config.toml
model = "image captioner"
train_examples = 77898
image_size = 64
horizontal_flip = true
encoder_experts_per_token = 2
encoder_shared_expert = true
decoder_layers = 8
decoder_activation = "silu"
decoder_mlp_ratio = 6
decoder_fused_qkv = false
decoder_positions = "learned"
decoder_tie_embeddings = true
optimizer = "adamw"
lr_schedule = "cosine"
Rows from expert 15 of block 3 of the image encoder, named by matrix and row number. Rows with one number belong to one neuron. Each number is 128 + 24 x the weight over its row's rms, rounded and kept within 0 to 255. All counts start at 0. Numbers have three digits each. After the name is the row's rms in percent of the matrix's.
# up: expert up (encoder.blocks.3.mlp.up, 32x64x256), inputs 128-255
# down: expert down (encoder.blocks.3.mlp.down, 32x256x64, transposed), outputs 128-255
up.5 099:097101104135109127144131102146101100111153159146087143172155154165132152106055121133170135127103139192162115104144100108117123158124111134093130102148118191104099141136124123099140149087117136106107134138098093110111145133173104133107142141102125152139094123118160125077116071088136125114123162135089141113134149120152138138138132114113110104152064102136116161158138134158107103134090
up.6 097:154170143128149080103115144104158105115121143098161102151113100120142118128125168147128119107187147146130121098088159100090101134130139124155137095106100150105154155133139142188106102159101168121114154113113119143099096125157129106127125103133134127149137094130135110107100093104114092154147125109128106118070123112095150152068136133103143137098115154119130123117127122064123144095110
up.7 106:110131182145157142092097118126153084130127149103129110122127146133108184140146097170110109107175096121135101098129117113111140141112086119174138147117160187141133126158117126147149192140101109147113138140133160105086123109126112088156083104095109153109134140132140113128129114136144132155146179121101092123146085094132152143089165140115134109168121128149164118129136154121160129063129
up.8 099:132114116130166143118089164160160113131147140128113138123125117124142133108112130138137126142122145083135115150142166123119159145117138102112143166121130142118125140179078129164129187162095151148138171108115163134110136107134124125148154077128139133135122095147156109110101143141140107149160137105142101139147131112157165135060113134154141117102129157135173109105146131112154133118144
up.9 080:133146115122122109083125137109115105121122080146128111126121147139064103173112118175112118088146110137101099090092135099112109123137110121119159091101089106119094108156129146171164128114136147113126131132153108130112111127169118111140120133124108092143114088158144145155089112121106120148129146129093140106135159134155137122124104139144141107106110117117121133121121141119169148127113
up.10 102:138143133134120139141133127115124170120096144091167139104130077127132140108174091134114096141107119098091107153141152102093125159127125125141153127139145126124121157145181141154128204132150119127113148153128148103113129057145124122109137135092123143130134177099083096131152126158159134158130177141116088120163124117144131140117165137139109114134127129114146086122116139136099097102133
up.11 092:155134113160153092134126144147144166148162122111115129119124110130138116083128160119102133142108123079119120181152146150141159104168143093147134151152109099127119128121167158162133126159120124127186155128154149126131127106103121149117133122164161088111124111147141160165106164151146132124143102165129098161185122133145126121124103129140114127093141151119105128123131116108094114117131
up.12 100:156139162121144154112099137115128089132121137085160078134099159098112146114153141181112096102149106104132152080123123092111098136083110135141132128102094174134108108145082075132165120107112163127126136111115171145106073122129104122106097117108102121129124117116110124111100110139115075130152150115105121118083075117121154141087107111171109122136094095117148102114139122117128132095092
up.13 091:121098120125150119161131124123152142157134144161120116123144113115070125103153143117128118123102115115106107129121144156137174130164108123120078122143122110120143178136153152126123132088165102147188103125154122119111125103125187126090150111133159135125172118116120145117094150125112142160162100130161114159146115139165148100125137169124126122096145140118136182108125083173120118080140
up.14 098:134147143106154098122128126116162150102118142117145090178147088147153107152119139163099147067148123134079116148116146117082131149090151144154144108093115160117149146146142081105167114175162147073142107095138112099116151093136171091086108143118103137134166101132139162137116113136165139147112104107147104103105122081108112139134103116117126142117081113126148139132137145110104124116123
up.15 105:167142147125128138126125151128154107148081152082175121097086067116146089113160124135127137127110112094116142158137139135101136175115134138110156128086127154152140181119099142186166167166124089125146150124141129122128136091149158105097111118122139145137145122130109121142168077134162086161113136137132047131123129104131121144142155104116129126131127124121139118142111109133106144116156
up.16 095:151135117116159129145161148126144164129114154137182111140152126139148142120114162161116166098158152140136134078105120112128092135136119180115128110145105138129094147137130090150144144115170123129112127103142109094106132102127170101109139114110073121132130095135151162085112099151119124197140135080114124107102134075074117115108098122118099116119074165122133149113107132093106116102117
up.17 099:121130190119113149142116113101135084129116159118144113126102138136116144109149109140119084111142047153134114112144137136133130153148079109113111146063145176132153168116102132119177165089123075104080111137135133147093110109137111108120111119098133153113136137123118076145136060136120105129111114142093097125106115107147128149158156122128137107147127097114113128141122127159128117116124
up.18 114:121134147117123108138129112128163108142139103155096123112157150130153102107096153152139156121132129148164121132154144127121157112134159073145133081131089167135158095059120150117128125168125090090123119133109096112125137150129140127123091142122123101092129160144127118148123124079107129118117086178120134123137142119109110141123096096098153113153090146124095154116125109122121063157115
up.19 108:112134136113151098132130141128145133139149151116109120142134139120165142099115174127146132113135121169140110136154144121111137163170124102131108108123081169086144141137147144114144175146166109094114124077083122107087125098150114138121095108110144137112113141127118076164138068100142122102095156169103105106140141126095110151104148134132126077157095102115108141136118091144122029118097
up.20 112:117190155153130147101160145131124111115115148094143127098117091097115164120159154125098141140128101147102138161157142098103102152062101150149151156145132130136124104140085047163118164140126132110126131168135173161139152123141102143149084145129125107127155166125083121136117146104125095146121165115120102105103142129141104120115149128147141156141117113131128054118113121140128140142128
up.21 097:128110141159141120130127111113174128132134125150134108117147113160090104102160062131115097126116130123106083131118183112105131120111125097165143126147164148094163135174094159137117186155118121132120112124132124118097126109142133115157142092121097135121166183107099128132104127097129123165105146138118134107140148125131129135082152136121147123148162133122155166110108093141163092147156
up.22 091:148191135142145126128112170125128113145130109160109138116114163148094092158133100127123149144105118110123133148114129137141112084158110113162128141143157103159140098106140139151112106174068134141129112157150140123135155168084112094186149154163132098131134162135095161188172174129095118149131097133135136155152168148147110099152118123157156147096175171123115144142088140120112149153186
up.23 068:142163149105108104109126176099104108087144118125122119147134103128130169187145152139105145116156122114129113133090124107131068107112089148119154110085102154154120119138095124170132133109150125122145122150166133151107119130146089135096154121128110085107126095154106134134082143092097104120096132109067123084119172143112141115157142114157148123142124126078124100088095138114144128133100
up.24 080:151149146108138125108078149111160102127152113128169094136126140133093110164115132175108107119141136095113090128112136124143111106142119097147154093118092159122128088152140141185121144122115133143153162150189127158125144114151163123143170151129124093103137091146098137152096120145098090124112140132110125130143129144108127107098108113139115124109112179082122132099100166094150119117102
up.25 109:116130127128139108099132147127169120132143096137114130090149134119153076133090139136129141115149137152158136125132169089103147087116176097165135087163091128111152096073149137122141084172120121102112138118112107099094160141122134128190092148127136105113130143137127145148075136102114141097119110123144137120145159128117098146111074072133137113152098137119128132092113154102148093146136
up.26 101:123121144108077084142141082143129090163119111150093112152138168105107120131129126160151096121091119136131128086128114114111137151154141097133127111079140185130115114091143147132171127098149097096127116167113102149119120143147133075120121173133160136155129149140121148144127089119122115122114129175110124127138150124147147133172124115082104117161096099104107147172112155157134124115083
up.27 112:126107103127129115121128129130108138084133129145129124166132140138146137137087095149135087123136117156115114131138102101131127161117131151120156163136160171156153102108162119085107090107100181109101132142108097149148128114135107096160121133127097151135151148099123187097122140124128115067144134110086131148086148125128130129176098099118135147115112095141107148170116166121119135139109
up.28 107:123104099088130093111161119123138124111122103132124136118158110111138088078091099116129113140141178128169124101104159116114117089077177107106143086154103145123160140105134118116120068139117180104128142166122121137128098131175139146141171138123131084164113105125119159084086132062149126105129125088107161125124133164127147115128109134168134113096141125132118102079119141114146146124162
up.29 111:152158114130164126147103115130146125133131096133140128108130114100126127154132159112117166132194107137105110150104159141154135119124121142143130114144097104135124114153121118156125102134132128164169159097159153187138183128116175152116142153148155105103112117187148140156116148148104124151142119112164116135121111126129122099102140144122128130104135210145130125111140120122109136102118
up.30 105:157137152135100124136150099119144119133149144119092092125129124130129131073158137121133172129096115132096102144145118166141099102152081134114113135120129110111153156144125132141118164099168095110155117141161166130125124117111126144114125121109129144097144109140117134141138079113150126120084125128107101131128121132077132140159157142147157111152135098135087144146132109141129108159125
up.31 083:156111181114124100124081161102116106095115102126131108160112124152134115187166134123094153117157067105086120129099103112153108150162128153126128103117117159095122109131098111149164147109136124115111132118150125162121159150133119128091110127134088121133144090164082138143116126130094090161121132100132095105128119092099140118144128106127081111088096125092154131102098175113164127148081
up.32 093:122138094114124129129122130119124134122113130120152145144118145147116126117117128182141113115141189078160137108102093088145144127113096124135156127124115178130113058131124103135143187130124155127126168142133127127129112104087128116116105139136123090145101124117145128130142122136135112165109133166119114129154123112135135129099073102135103143121109124134140119107133121125110131107098
up.33 098:150114154148088141137152090122117122094047133100143122138107127098166131111158084119114096153124123081119140144116105132149128160107116146133133141118158119167130141099094141151117123113102112126156155151151142154160137113118135110112110160125122159130171149150086140106164131143112133126136097118131090150128097112122155130170161109078143137111123131132137127160132142154170157143135
up.34 116:145144147122111142129143118123143154127095150099139123120121080121097138096196099132121097120121102094115103143150135125119141163100083126105132145107155149100147172152126135162150165099152097117132125158163179121105127064150127140086147111075135161119115148120105069148155112128159114142098134118103093092127118118153130124119171133150138084125141108126141086148139126154091111080141
up.35 096:181176110131135126111117160113172117128123116118154099134133124150105087182150143176115159090145140111146115089086104112134099137122117140136135111136124118119108102114173072159144118147148143149130164152173147113098165144116151113141128138137073101112146130139140145176141134145133154161119121101143134140123115118083124099117123124148125126102115168123154141129137169074125147112132
up.36 113:155181157122141128126142146124178128145108131088126092141170166148104091121143143154117128126125144102132093086100144103133108112131110106150132123117163126115151106130147140147133126113122124134129136183147157101100095172132139100187154132102120131143170159153152133166156125136130152159131153130110145143153153143110163121124156153178169087119168157137143143136146120102159139130155
up.37 103:120153132155146157109126126143133155124125140093137117105120109133121138124148087126101119133147113123111105161103152107112127135163120136146159152152145124118110163128174141198156160136148101147142139125140176120120136114127088139112130119079093137125133149150094115157124141156136117133147169141143068093150075113144115119112154140156135107109135154118154083138118143134119093113132
up.38 093:134158124142161104108139137135141123132106127154133119154131171140078092164169181152133124116114140057101152107102099113150135085122072111172132141126158127117137087144149088162104122130112172142152170133161164107123114161111125080145129174170142086131158141136130177152153157181138145156150120132135137145125103126127138121107102138147125149102149135140148158117149137097114154085127
up.39 103:117136169129129139132095126105121099092124138153126119121081115100070173131194128148122116121163096113093144139128093138141141135116067168173115149125099125133155139152108116113121153152130087171153112130142158133124139094132108100129055153112114160082191155150124126165129123143133126155144146113093067132135103120146134142130178166143155138125131109125158095134126124138140147127112
up.40 103:126133135111145140151074126135168098139173147165075116125127150104132138142095121137152141125131100154084072133136124153150160117180078126162109110123110121103121103156112134147150158108124081159139090117096139136119186136102153122134119132131138125084161127138128177150129116142109128134142136131129087135170156146108152126128153156134133127149110159126146166131100123148067123104103
up.41 106:146204134153160120097159126140161128160111094090137123109129103097112095132093129128099143138116166130162123143136151107118119107136136106157152135112146118148136105100156129156115104163120151127133171108147176112114098143123141125165155149140154107142130135137132156167128160116154138141123129160162130141134131120112097111106080104183125154095147170108106141134102113085111136138139
up.42 084:139120141106126124146119148090168115092135100103157089170112109153164094148117139164104136111149122097075091138110160151121100141103144099128136105092113164087142138130082124146151129161147142129156131104145121150134161113129145085125135106106118115123134098169134131188143103105133085134089100157115112141126159091077118137143106093136111113138089128133112144127124135101112108139119
up.43 110:134154139122135145105160132129115088108118138129132127090112087083135172121086145118111146145129123163121131171146153103105083141072102152145137149161120127136152111137107088155113133153105135142156133156127174187155142137132113128157101140147137138135161139155098145133099136079118102111114172123111102109132139145127127142132157131122176151137124138112124060132114122137132137130128
up.44 105:114105125099118120152080124151125063132130137165126144068131139100151100121117132115148106126137123147176131100124151139108173121109170123110129108144080145142137124123115137130150117089112117123117140147148117154126142134144179133116132117130135156161143143118165093080110110129086128152156108110136148124159121139173156140136169123081137115126120161131170096094142133133173138105112
up.45 104:161143149116127100099197143121152164168081116070175127139151085155140105119143136105105131134102140125166125128120176129126113112114121125117120125138128116124150144104148130145148114120182133119132154134135189115125072100148145135110171128116145116148098092134115117174148139104165129107115084135136134121121077098120110115100103099178104140101132127117094098119133117130106132122155
up.46 095:101160155098143143105148133100123165112116148113175129154177117158154156149121152139103144098176160123120125114129172116100102133077153132175129121137118138136132108160108093133137141152154157129134155065139111116115142114126176127102139124090123120122160105173143124131112131118122136131140139128146141115111109096093110149089110107117114144134090155123164157108133137087128122117129
up.47 101:122090112133120129161131123145136114138116137142097141143155103137159093100074090121165141138100114150164106126152124124099156150107114121096123113131151191103130181111110142134136150102133126077096134115104119130114143084177129132114175101090137157158084126095112078090127081080133088136122100162119133093109152111152142137120133119120086078126102121127148133144115110155110093123111
up.48 092:152182163120126127118153133129135129128150118069114127101135100124156097094126084117107150152109132143107093187155156137107133126148124111145152179118168102130140120114137134159153141155112092131128123181149169128133145141125115132168151145118113121115147149154075118194135150131122156101106150163139090139174148126125115106148138121157139127124138170081103118149077118135123126137153
up.49 098:102139131150166135133116098142166138116132151112106128143141159136084172147115141146133082106128098130093087122127134116114129143153126127215130105088109124090109116171117147132148171162161104099076101109095104127074138111136132095130109168132130130124120146110145110148119102129131151138111178161137115111147147113153168143119156160127127107154120117117173167140118129156136114090112
up.50 100:158185123115125115139134108141132124115096137118144085128091099105097141122143129140133109095139104077088128128096113136128093158112122128101167104069129139139158164164115140163113175130125110110133161128136125106116114131153136122094145127113138147136122124120118112095108087133143097189121156099070072125122133130117151141108159156115153137130150131127129141139123115156100162107099
up.51 103:122112132149131138134145107133120136158107143104182129134137144187089143156120120105149100133105105121158161095110137119125127115154135133101135127120141141144100136124132130133145120067191133110120148148136134117136100120126108150054146095105112142186100095130165103111107114137152135144117109109139150117128093137127123127112090126149090112113143101153114133103164106136135127109148
up.52 103:142114162137127127142153145119145175156114143107195149139126095160097139106182101125123096131121140105143121130139172141130143129165115109142089128147123115112140169126139143117114125132214110155153131143135137104108081060120162173122158095138127137107109117106112103152127146137141133155118083117136120132121087105117119113099123132147112152104155136134128141087142095124118122113148
up.53 096:131109140143114152112149101100115104082098130134104132146132136129125076109110149135119125101128123104122131083134113141104108142090167121130162093098096140130163119126096135153123132131108151100116129106103125167144129148140154103136158129154110136141160150125143081116115077092101101154139085128110143107124116122142104154110134112108156130124107132144139162104163137128135118166111
up.54 081:179168140093131103093150118114141111139106133095126084188157139139113128165141125177106115111146146100110077091106139086130105132136133150137122110104149140095118106162140093148160156107155132111123151148135150103113086140146123117135143132109120094133146086169126149129122123119116085149122157105104123116121140110090171083114120131168130098111128127113141131124106146117148155105108
up.55 105:145148114132149106150135161141124184130158136137190137145154132107120131147136159137145100115137164124123140078122120081149146145133126148166131076149097116119098103127171087103137125122181176139114138152140091123129143108129145084125095080138122111115115152111152148124140140156067167150150146104138143130087127118081133142116108115113117123110124140134130139123136125056137126112102
up.56 088:101155176092141119115163094106132118132138128158153112160144137107149155114116168128106142097183137126086101114114161148102097140089131106160133103123093153118154124142146136160117143122134123124147135065141103169107101124161166131101107141106140142117156093158124113158089096093102124129152156141115134112139115130104119145095138072080136160159075147123114158104120145103135083132123
down.5 100:114124105105104145137098135109133118119155114097127132152115186107142146142126130090096125133165074125145143088134113102167153071121131123130150111139092103180128127171138164080109147129151105128127145195123138123137127132115087149125143161164147103086103112146123149155140179122123154119120139122120166131144099165133148144148116156107143122132184162141144093111123106116104156074120
down.6 097:180131151091134135135143119116127155136160133151120130130102088153113156157098104144113157122134142125106126134093133108147162130155094146190097118159106117122091118117148113071151121123199148146132134140158098159133140109129132146099144146147078103118135124115145145160146131166092149125128135123114096104161102108093139120154108123123122134145136147152127081100147180109157138116148
down.7 096:119094125166072132136104135152136077151126104143112083127128141088116103136099139135150109099126099149136143108118134088132135116129116132086160131118125135166126163108126220103108132114147078127126113107117185121114087155107122152128150177150159148128111118111103114119154119103175100129108096124153132152121138166178147114157090142127150150093164130134119133133106104191102125123129
down.8 094:133110146195105128140120138140128099102111112106144140094109124132077128106117122155099091122111102146123135119130123128129121133128127141107168155106119137181166150153137188104068164146113105168116156113128159141071121108126156110138103158142107138139124154124100166115148129150142121116101100125165129185118119120122112165128122131084129173082173125130132144170126107146118111130150
down.9 083:189140133086140166148102159119091121101137149142139135137126108131145124139151109075132116145126101120131147129101157114131161106112139129152130132149161156108120145116134084161151105127109160142127193125144145154103171157137147113141178119130083105122137185136104103117148171128100108182167155111130138127130086120135135118173149110144119116127100083130180131111144147130108115154121
down.10 111:164153138140142117098099114145137147149144106148139101127160133124166145114092114091115157152141114141132118155139160128135133096078127143136169153144162111138113119128151087163103112119143140160150204160166160193188195145142104136149102110095117092118133120155137126134114149102112127077090124103125157130147108124094125110135101095099127131089130152151129141133140144091114138099175
down.11 092:145143146130062133137137115102140112168143152116141109108106091162115124065142101134101107139145141126122120133117139133086108168130123174120122108131105124111141157126108138139167145121118084137144115147152117166135159082118169123110115141121170162124114139148105146125137087125130124159162120148140087146127121096123073159132153114146123168105123123136138088102157089138124150128136
down.12 102:171172135139142139129166122122119120106111112101133127121089084139148088142150164139139162150115142142109165139125105131115070123152138170121171160098125100149099143119134093152104115109112116125123147164159169179143162171122105111137139136141071099146094121133184138139119142142087104094126120112117149084109124115121142144189144116120150137112155110173127101135183155111143138152130
down.13 091:132144148076088104111073141102117125130149134104163094134090123145145145113159118164111142112147092121152109139130128098110135141142114143117158101126119143139153167104133156137178105131147077089106109174146139147070143097147155089143127137114127143093092123179117143151110106155101141149090153143072120109138157077122111120205122128129130127148141103138159084127125088142136114115153
down.14 102:148160121104078102114077113127146071135066157107121122146128134100172116143146121147136145120102172138124132151132122115145146087093105134125126154108153153080097092108093075138141175088082123129147193151138143144138187154120112123144119123109102105129147143128115097171124114125134152123135158153108113114124121135102140125132116079129114100134113156134132103137136146131140115156112
down.15 107:145175074130076103170131118126107169119139119112117142127130141131103113134144114106122155123094160138118137150134132150144120110150131134116156158139191094105126121115156112143103138116128130159148188120151153153154132156133145160130137154140131114104104129119125139164143148161165138083130117146101123168126122121107126095119125135115094133080151158125131114168140155089109129143121
down.16 094:173146135106136137113131114110124156069127166130137145146105081118130108091135136122118151157124152136113116176153124120109108141135141145151079106120116145140109094103150063094109137154148175162136156145115149155148154118123119132124144152135084142120156125104124129167122153121116115137150130123117134103135113096116130099149159131115131185108125144147140113136158175142111173144122
down.17 095:149112132076097133142113141168103110126126100150131100146144171124140107163120139125145145144122067144090140128089085112151099133131113137106137155132120133167153113132150161118129102104143154124117163161145154147135137125109102131138116143148145113120098138113131149163172129151136128116103128130114180173136155161163118148182114166127155148111155119129125106115152101146096141085117
down.18 105:129126127120090132163115129151099130121147091145131152116088111118136141144141126089106148168139155087160164147106124110142127146132084155150125176181105109143158123116173116120107083106126158183159127146122146175182132138110109151159152113146134122120187166153132142117124159124093113124158107113146123151116086146137132132158146127077109173104160144110153103133149132125118154117120
down.19 102:161126131109145154164106134145108110116120101129122162123117162114161100101081101126119151138156122134170161085102116096101144104079158168113152122175118083153136132141108126103128086104138135130140181167130151138150145135130163136159122120161138121172125167150148150114074129162083123141123135105167146158126141147162120118122142115111129140113144157113173069109124118125123162112112
down.20 115:138172117096109093089112149092140115108115155078107136123165101152139193087118104097117119119150128166157087123169171099098112119100129099121135105142128150100117129113115122184113141099112123129141169114127144142115131099202129138138131165076118087096102092156143101105085142090153110096108156150104139091105118110126131120130136131154103099142095129132095099098131152136122109100114
down.21 094:120098158158104130132093125121147112142141113110140103120098130087158108110115117155139102134113111141115107124120134125068135147092136124099118174107165172139169151170138185110160146135130109117126150119172121179114129127142112060150163121115160144113115158127105099123109124133109104138091122132064099104131140119168132155156165103132165127128131138147131147160098149143134147091136
down.22 100:156124176129140132123127148104133116145141147139139120137090111134136100109154131131106131145080167093077098122167174140112148154121126158114100102106137127088116142159132101123175154119149111119125113147140106118135139086125148076126113113121105150122160149147142143157129085120125160153146110101130089128107149097104098164156159132151132134120106134149128147127121145133162124129116
down.23 074:159113126165127173093133148124123136110102136118126116111123116124129163179131128159128124115138144104143144121116090123145158138104111127126079168120161181104121149135117093120148146137099128152131139104141100113144122137171119089141107125122056141144177181131107109130167149138121109149147146132097084156141120122111148111151123092175122144066143132175173128134102151100120136160100
down.24 079:171144135104151128130119103115108111111098141125086118113123116148155161168123116085155111187128127139140153160129133128177112121124109127151108131128158139117100130123099083148130144110098159148116159164130110153136103136136088134139129097101060110127136141097110090120145201114140115126125140138096130105122112104126132085134133140161097120146131151110149094073134096100160154151132
down.25 103:117141121097113161147178087126102155156175100152138112136129081106151150101132117094163163163128176131164120144129138125095124143122131114109157157164170106135123176110156151121127126127145168140154127092126128156177116109149128165117202118112144144110112134115135136100095142096126125140121114130151138083094124158114074115142132155081123137121120146150130138125140123111089139139159
down.26 098:116131135160083158138201159148090128090141119080160105118152130126115134103150147134118159103123158110112161125122059116149070108119111171090094120115108135188106134145123117100138141138172133104124145121145118111182107126102115156068103133159119121140169104147153177144125160140093129132124151137139147138148122163109110141152114150137116145174152101124085113112150127133113165132114
down.27 106:111116091134156131104131137122159124123119098132116119130171175082138160147151149129110131101173146109124131125091142134135155104104144082157155099163113122100138088136129130129105174142121110118152086134157155130134145152115081165125109153124128118133120108136155118153103158108136134106129127164135159114154147115118193101099120185145123119146124152134085116141138110148144138106123
down.28 111:118119127129140150173124155151105145130169129161132127134148126141127140142186149114139131137110156122148121156127113109143149137122108119152114139153148135138088090115149121108085176102116136118105089109133117120148121132087093161101133131130094092122115142159141092171148158117142124111149156166132173111124107153114138105075157143098098117188119146086156134145090137134115124127130
down.29 113:129132130134132129138091146112140130111104130147141111145125187135139105162156142127116127134163130069129118135092112125134136115094124126118143148108128116119078100125100108151126126098137115133125101125126128161192124136087087163115123090127099105128141130165152098137072168161108140135127128114118131112151116106138173091122124120159123147129135131148190102110167128136097119112095
down.30 107:164156159070158097115108106115113107092122144127126162103119102104117112094074123117125116127189105163155135118110142115144142130128116163093099109160088140131138159131138162146143112100141126118139155159107155199104137102135169117152115115153132135153118130143135088122098098127079122106117155119096119145142170088140101144131128142133149104124137139154183114094150134142139153138115
down.31 083:109143146139168152143113164131102162102151121138129152116102103139127146152126141104125117143110141135118119138164128127112145164102101150109098124111149189117093141127121064112149151117127171154126164135136121149119151110142124143141128090096062137161128186124141104107135125124084109163159170091113083120125108116106133093118136123140106140125099172139153104106096134078139109191079
down.32 096:159163137117165128092136133086133148088082182113104100142116124129144146121166139145128118089132123139103127121129154097112133153104119145153132100091109119082114136135112080155137180110124113101117108111112152171111154149152106129127125136096092131131136120126162088139139132136112130107120169121091138076082126049076144147132181077126131088118072115155171132142164163098105093153133
down.33 102:112123103108137118096140097102143099144098087108146090164163125123109111097156131132090113121092139115114112183118121149143128104129117078127172160075184171110107109139101096150108185155108112116152158096157169137132121150139106127131112163106115118126145131132155125136112123089169089091097159162124154114156115121118141125117134128174108136147103099130079154180122140125116112157110
down.34 119:190135146094117107089129131087111135139141111132146160105123128142158136107103111087130147147152069171118120130125138097103141103085143134109141128155118109128170145118171140145120087082155156135125171173126165165123160130154135131144096109089150107098098098160106146123158116097142133108079111097077120134149136144102109098127110111131115111091131107133102080126089113095093144100141
down.35 101:160146132113101154104092140118102101096124127108110126138128106084130134132148085134151119132147131132085125156138131115118104142131131137119125159108188174121143122109122097122128099132068150095142156145080142163112127155164091140132148125118096116138156120118127100112114119096120072116125139138091109103103148138161211104134137102141132118118112134134159090167105146142151124138103
down.36 108:133127123104142123104161092134127164126146146172158119136148124141111140114132142149125134106129117126105149104089129089101143158132114146115043129144111111134153165121148157125137145164149089125104062111090099110122077111119147101117121151122144162117160076093113125115146078120098127132126136114103106149088151139151117166136178118089148151147135147086097140100114152160131152132176
down.37 114:159135154112117115114098144133115122081111110115110099124132118094115157133090107136119147153139118130131160185118131118144144114131104164153121156112181139111107101153106080148128128120113122157142146121130143199169141159127065117159118133116080103100150109165118141105121157107095108060122127109108138132141127132100094096154106112140110156117112133126113137144156166076112140121142
down.38 092:126130164163113119145138140088172083155125125142118087154142127140155121117129123156116093096144113105119130107155160118120164115120123118086112097100105146112167182133095129081150153140159083098135104165116135095112126110118159095154137138098136114112141150105102151130130110116138137139105111083125133170148155111101120106113130149167131125125107172134143172084101084165107137143150
down.39 098:085089151129122125117131089145133129137132122166130106169142128127107105113105115134131100125115114173159123167131181131143134091117095112130140109109130156136128153129146191069115125121140109128135128086066163141114132118136099164167131175097147135094079117098128117163144133113177095084012133152119124143108139146110109141119118174135120136162146097137115166132122093183107107112116
down.40 103:113116188123069130142108141123135122109109121138173156126124147099157092149125128114110115105149138102101121094095167152116132130101156140102128123099103115143158150139137160094149130153125073132094155169097113137104094132121140147103145153144096139152136154147135114173134122135094157168097133143102116121126125131120119147171137111095162121123153160108159120135149151119155138153133
down.41 102:151129136119140130168156107138145136160159132126145134099136110145130127133118132162061186101086180136127133142140133111078179152157110144119110121144135082104096124176132116158164138146135138154164107136126109109121135119090156127083130151157147134126133122129118177168123110175150159129128144122149101155132136132158077156151130100110110155129128127169105129083121129117090147116128
down.42 089:105139093152118120123124147120141123155113092072118087144131155128096092134128107146135163108125169083138158153104148158107134101102133161155105171103160109123127119109134122106130123141099112126149143087169155119126120159104133140160093138102098115138204148174139113128077129123164124113100131143135138120090105102108104107127137122127155114091149156131102173157130107090117123148102
down.43 119:126180099084108103110099127133115127100108113102103151109174118120127186098110130091112117138157131122176083127174124119088133130105109101140120107119108162103127139122097122163111171081085131103112136156128128135121134124217100125141159168107143091110125108165120095138091157105125104148131152120064133112108162134132186109113163169124112091152113115112160131111123171155153095093108
down.44 098:125118086127147172159102157144117155114172146134136121133123122156153165116133114122133077152154123111115144141145122118115120136144158134119138134161136131170131140150132134122118137151120125109111135108146056121149136147146101114115167120131099133080125141116139091098116137135105134109107143092097169126089138133134076159155137132085162163139156148121142106136127114128158121109153
down.45 102:132124130127156130156101104094138150168221128134127114133106078149117128138140151161099165139137106135160104130169144111110162183123121115104112096160081137130119105157133167162149148114113109123137080152143151153133116078120152159126102155130160100112059100171145153121135094134131128106142123136119124107129105124153118148128134144143102107140130109119115103092114105132095097086121
down.46 097:147112120085108140114121125107130083071086157108130084147138160119172130136115120155123137139131146136095132139123124101124135130097144126132140141108145186114108091106122095124143155104118126098135154163145146189153143133135124150158086118131087115130177128144143107159123149133123086127151159121085127100155142143126183099135144079131108118114095169145149108168160173114133109166107
down.47 096:142160115104104140132103126106116100144179122102118101134123178117151136137140155123104133105137097147166128133122130093149161096116119111164177150142097134159136117159118159144123133120118128125127148164134174170127180129134074104140103144153134128118138185157096118157126146168112115138117175127098125134130134139170152137123147137102138139148147121146162098148143091146091152084082
down.48 102:188171141082121137123147129112150149115100119124187134145107111101155108064140095128127155116131155169090118152132150147068137131106120162103110145119115109108099150141106086143125134123143123128161119120126148165138139124141159085111120130118118145150134126143132159134144077129142127138121136108096111143130162112128080117133153097146135157138130136150094103123140137105130155118114
down.49 098:141122137162086115128167114178128097130143070119133127123154135096148094130045077095159136098116150123131162117095167130096081123079115158083140119119125125165118162154150143080146141151178123120124130138095139103161125164121120111109131146138139122146108122124102126157119085128128151153070144120145143132121144146139110121150108131116163145129153170088128145118099112131154137120116
down.50 098:115136140086125145127144119131110177135137130144165159150170087148102154118110143094147135138137146165144121134102131133150125097133091135140096141182149097147091124109147126108135138115174125152152157135155103158133148112141157155116138150122126106111116084103145151144148135111136143094134147123135160131152120129113128101116081112084096117103140168145074127147143159060131146108154
down.51 101:081129127122121090125106101110129154142183144124117110114121140161153160109111175130119125116124115115130124132167122122126149110155114119116113126147105148142150137143125185132152123147133105078119084144116147116078128091157124105123117141152187090106106083143125126122108107137158114095096130137099144127163158131167106125139113162107131122151141112104077126112112086148107164085161
down.52 102:138144124122142080132110121077123111153163158136150111109101085153122161115134124143091133152117088127178102153162140104083154152162136120080156128123141145138151146106119145172194104139136110095127138153136157181107128067142150094144120136117142125098094089158142125174090104110147107110145126170096119119170138130141110116112116121138106110119119127139135112114142143171141098083124
down.53 101:112119121111160122120150142149131138067141129128144127118143084107096101095136154119117118097114146118086133126133147086070076140084147137143141100113126178119084107139115087141147137141184171094155161154141167167087112105168114165094124114089085098121123153075154135129103114120117099101106163146111140102101152130133111097111123161172108084092098100144131111117156136109157104131109
down.54 087:115119105117084150108093141098104120086140133126113107114129137107111143148151077100157113143128126110110091129143120134120134121097109127152104114130138163134115088130113061160112153086098159097121167129113098129127164105174080141175166100105088106164157145154105106108129124125132122111143150126099152107112119142110185105149145131153104082118112125138159114126095175110169093152115
down.55 100:198153154070134106140168120119144142120108141136130114141163112115156104080110148095133184171118139154118157164132129146149110108130107118121091148142144122146111104101094095165144161150130115117098162098136152184169166140142139138163110154137142117095144089104159111138152123090131123144119125125100149130132163123113140135132117114079135118139141148139128141197151107107103154158119
down.56 100:151156162083136106110112149092140128111124130123137084153136101156113112145130164166118133096107089085086118133122125118136095126087115134168149129138117190117112125139125067118103156128126164097141187143140188165110171145124121153139130116085107115109147192120150117164090127097123083076136128148129118123131140094138128113094125102123093120091122115156140135117187127099144111149100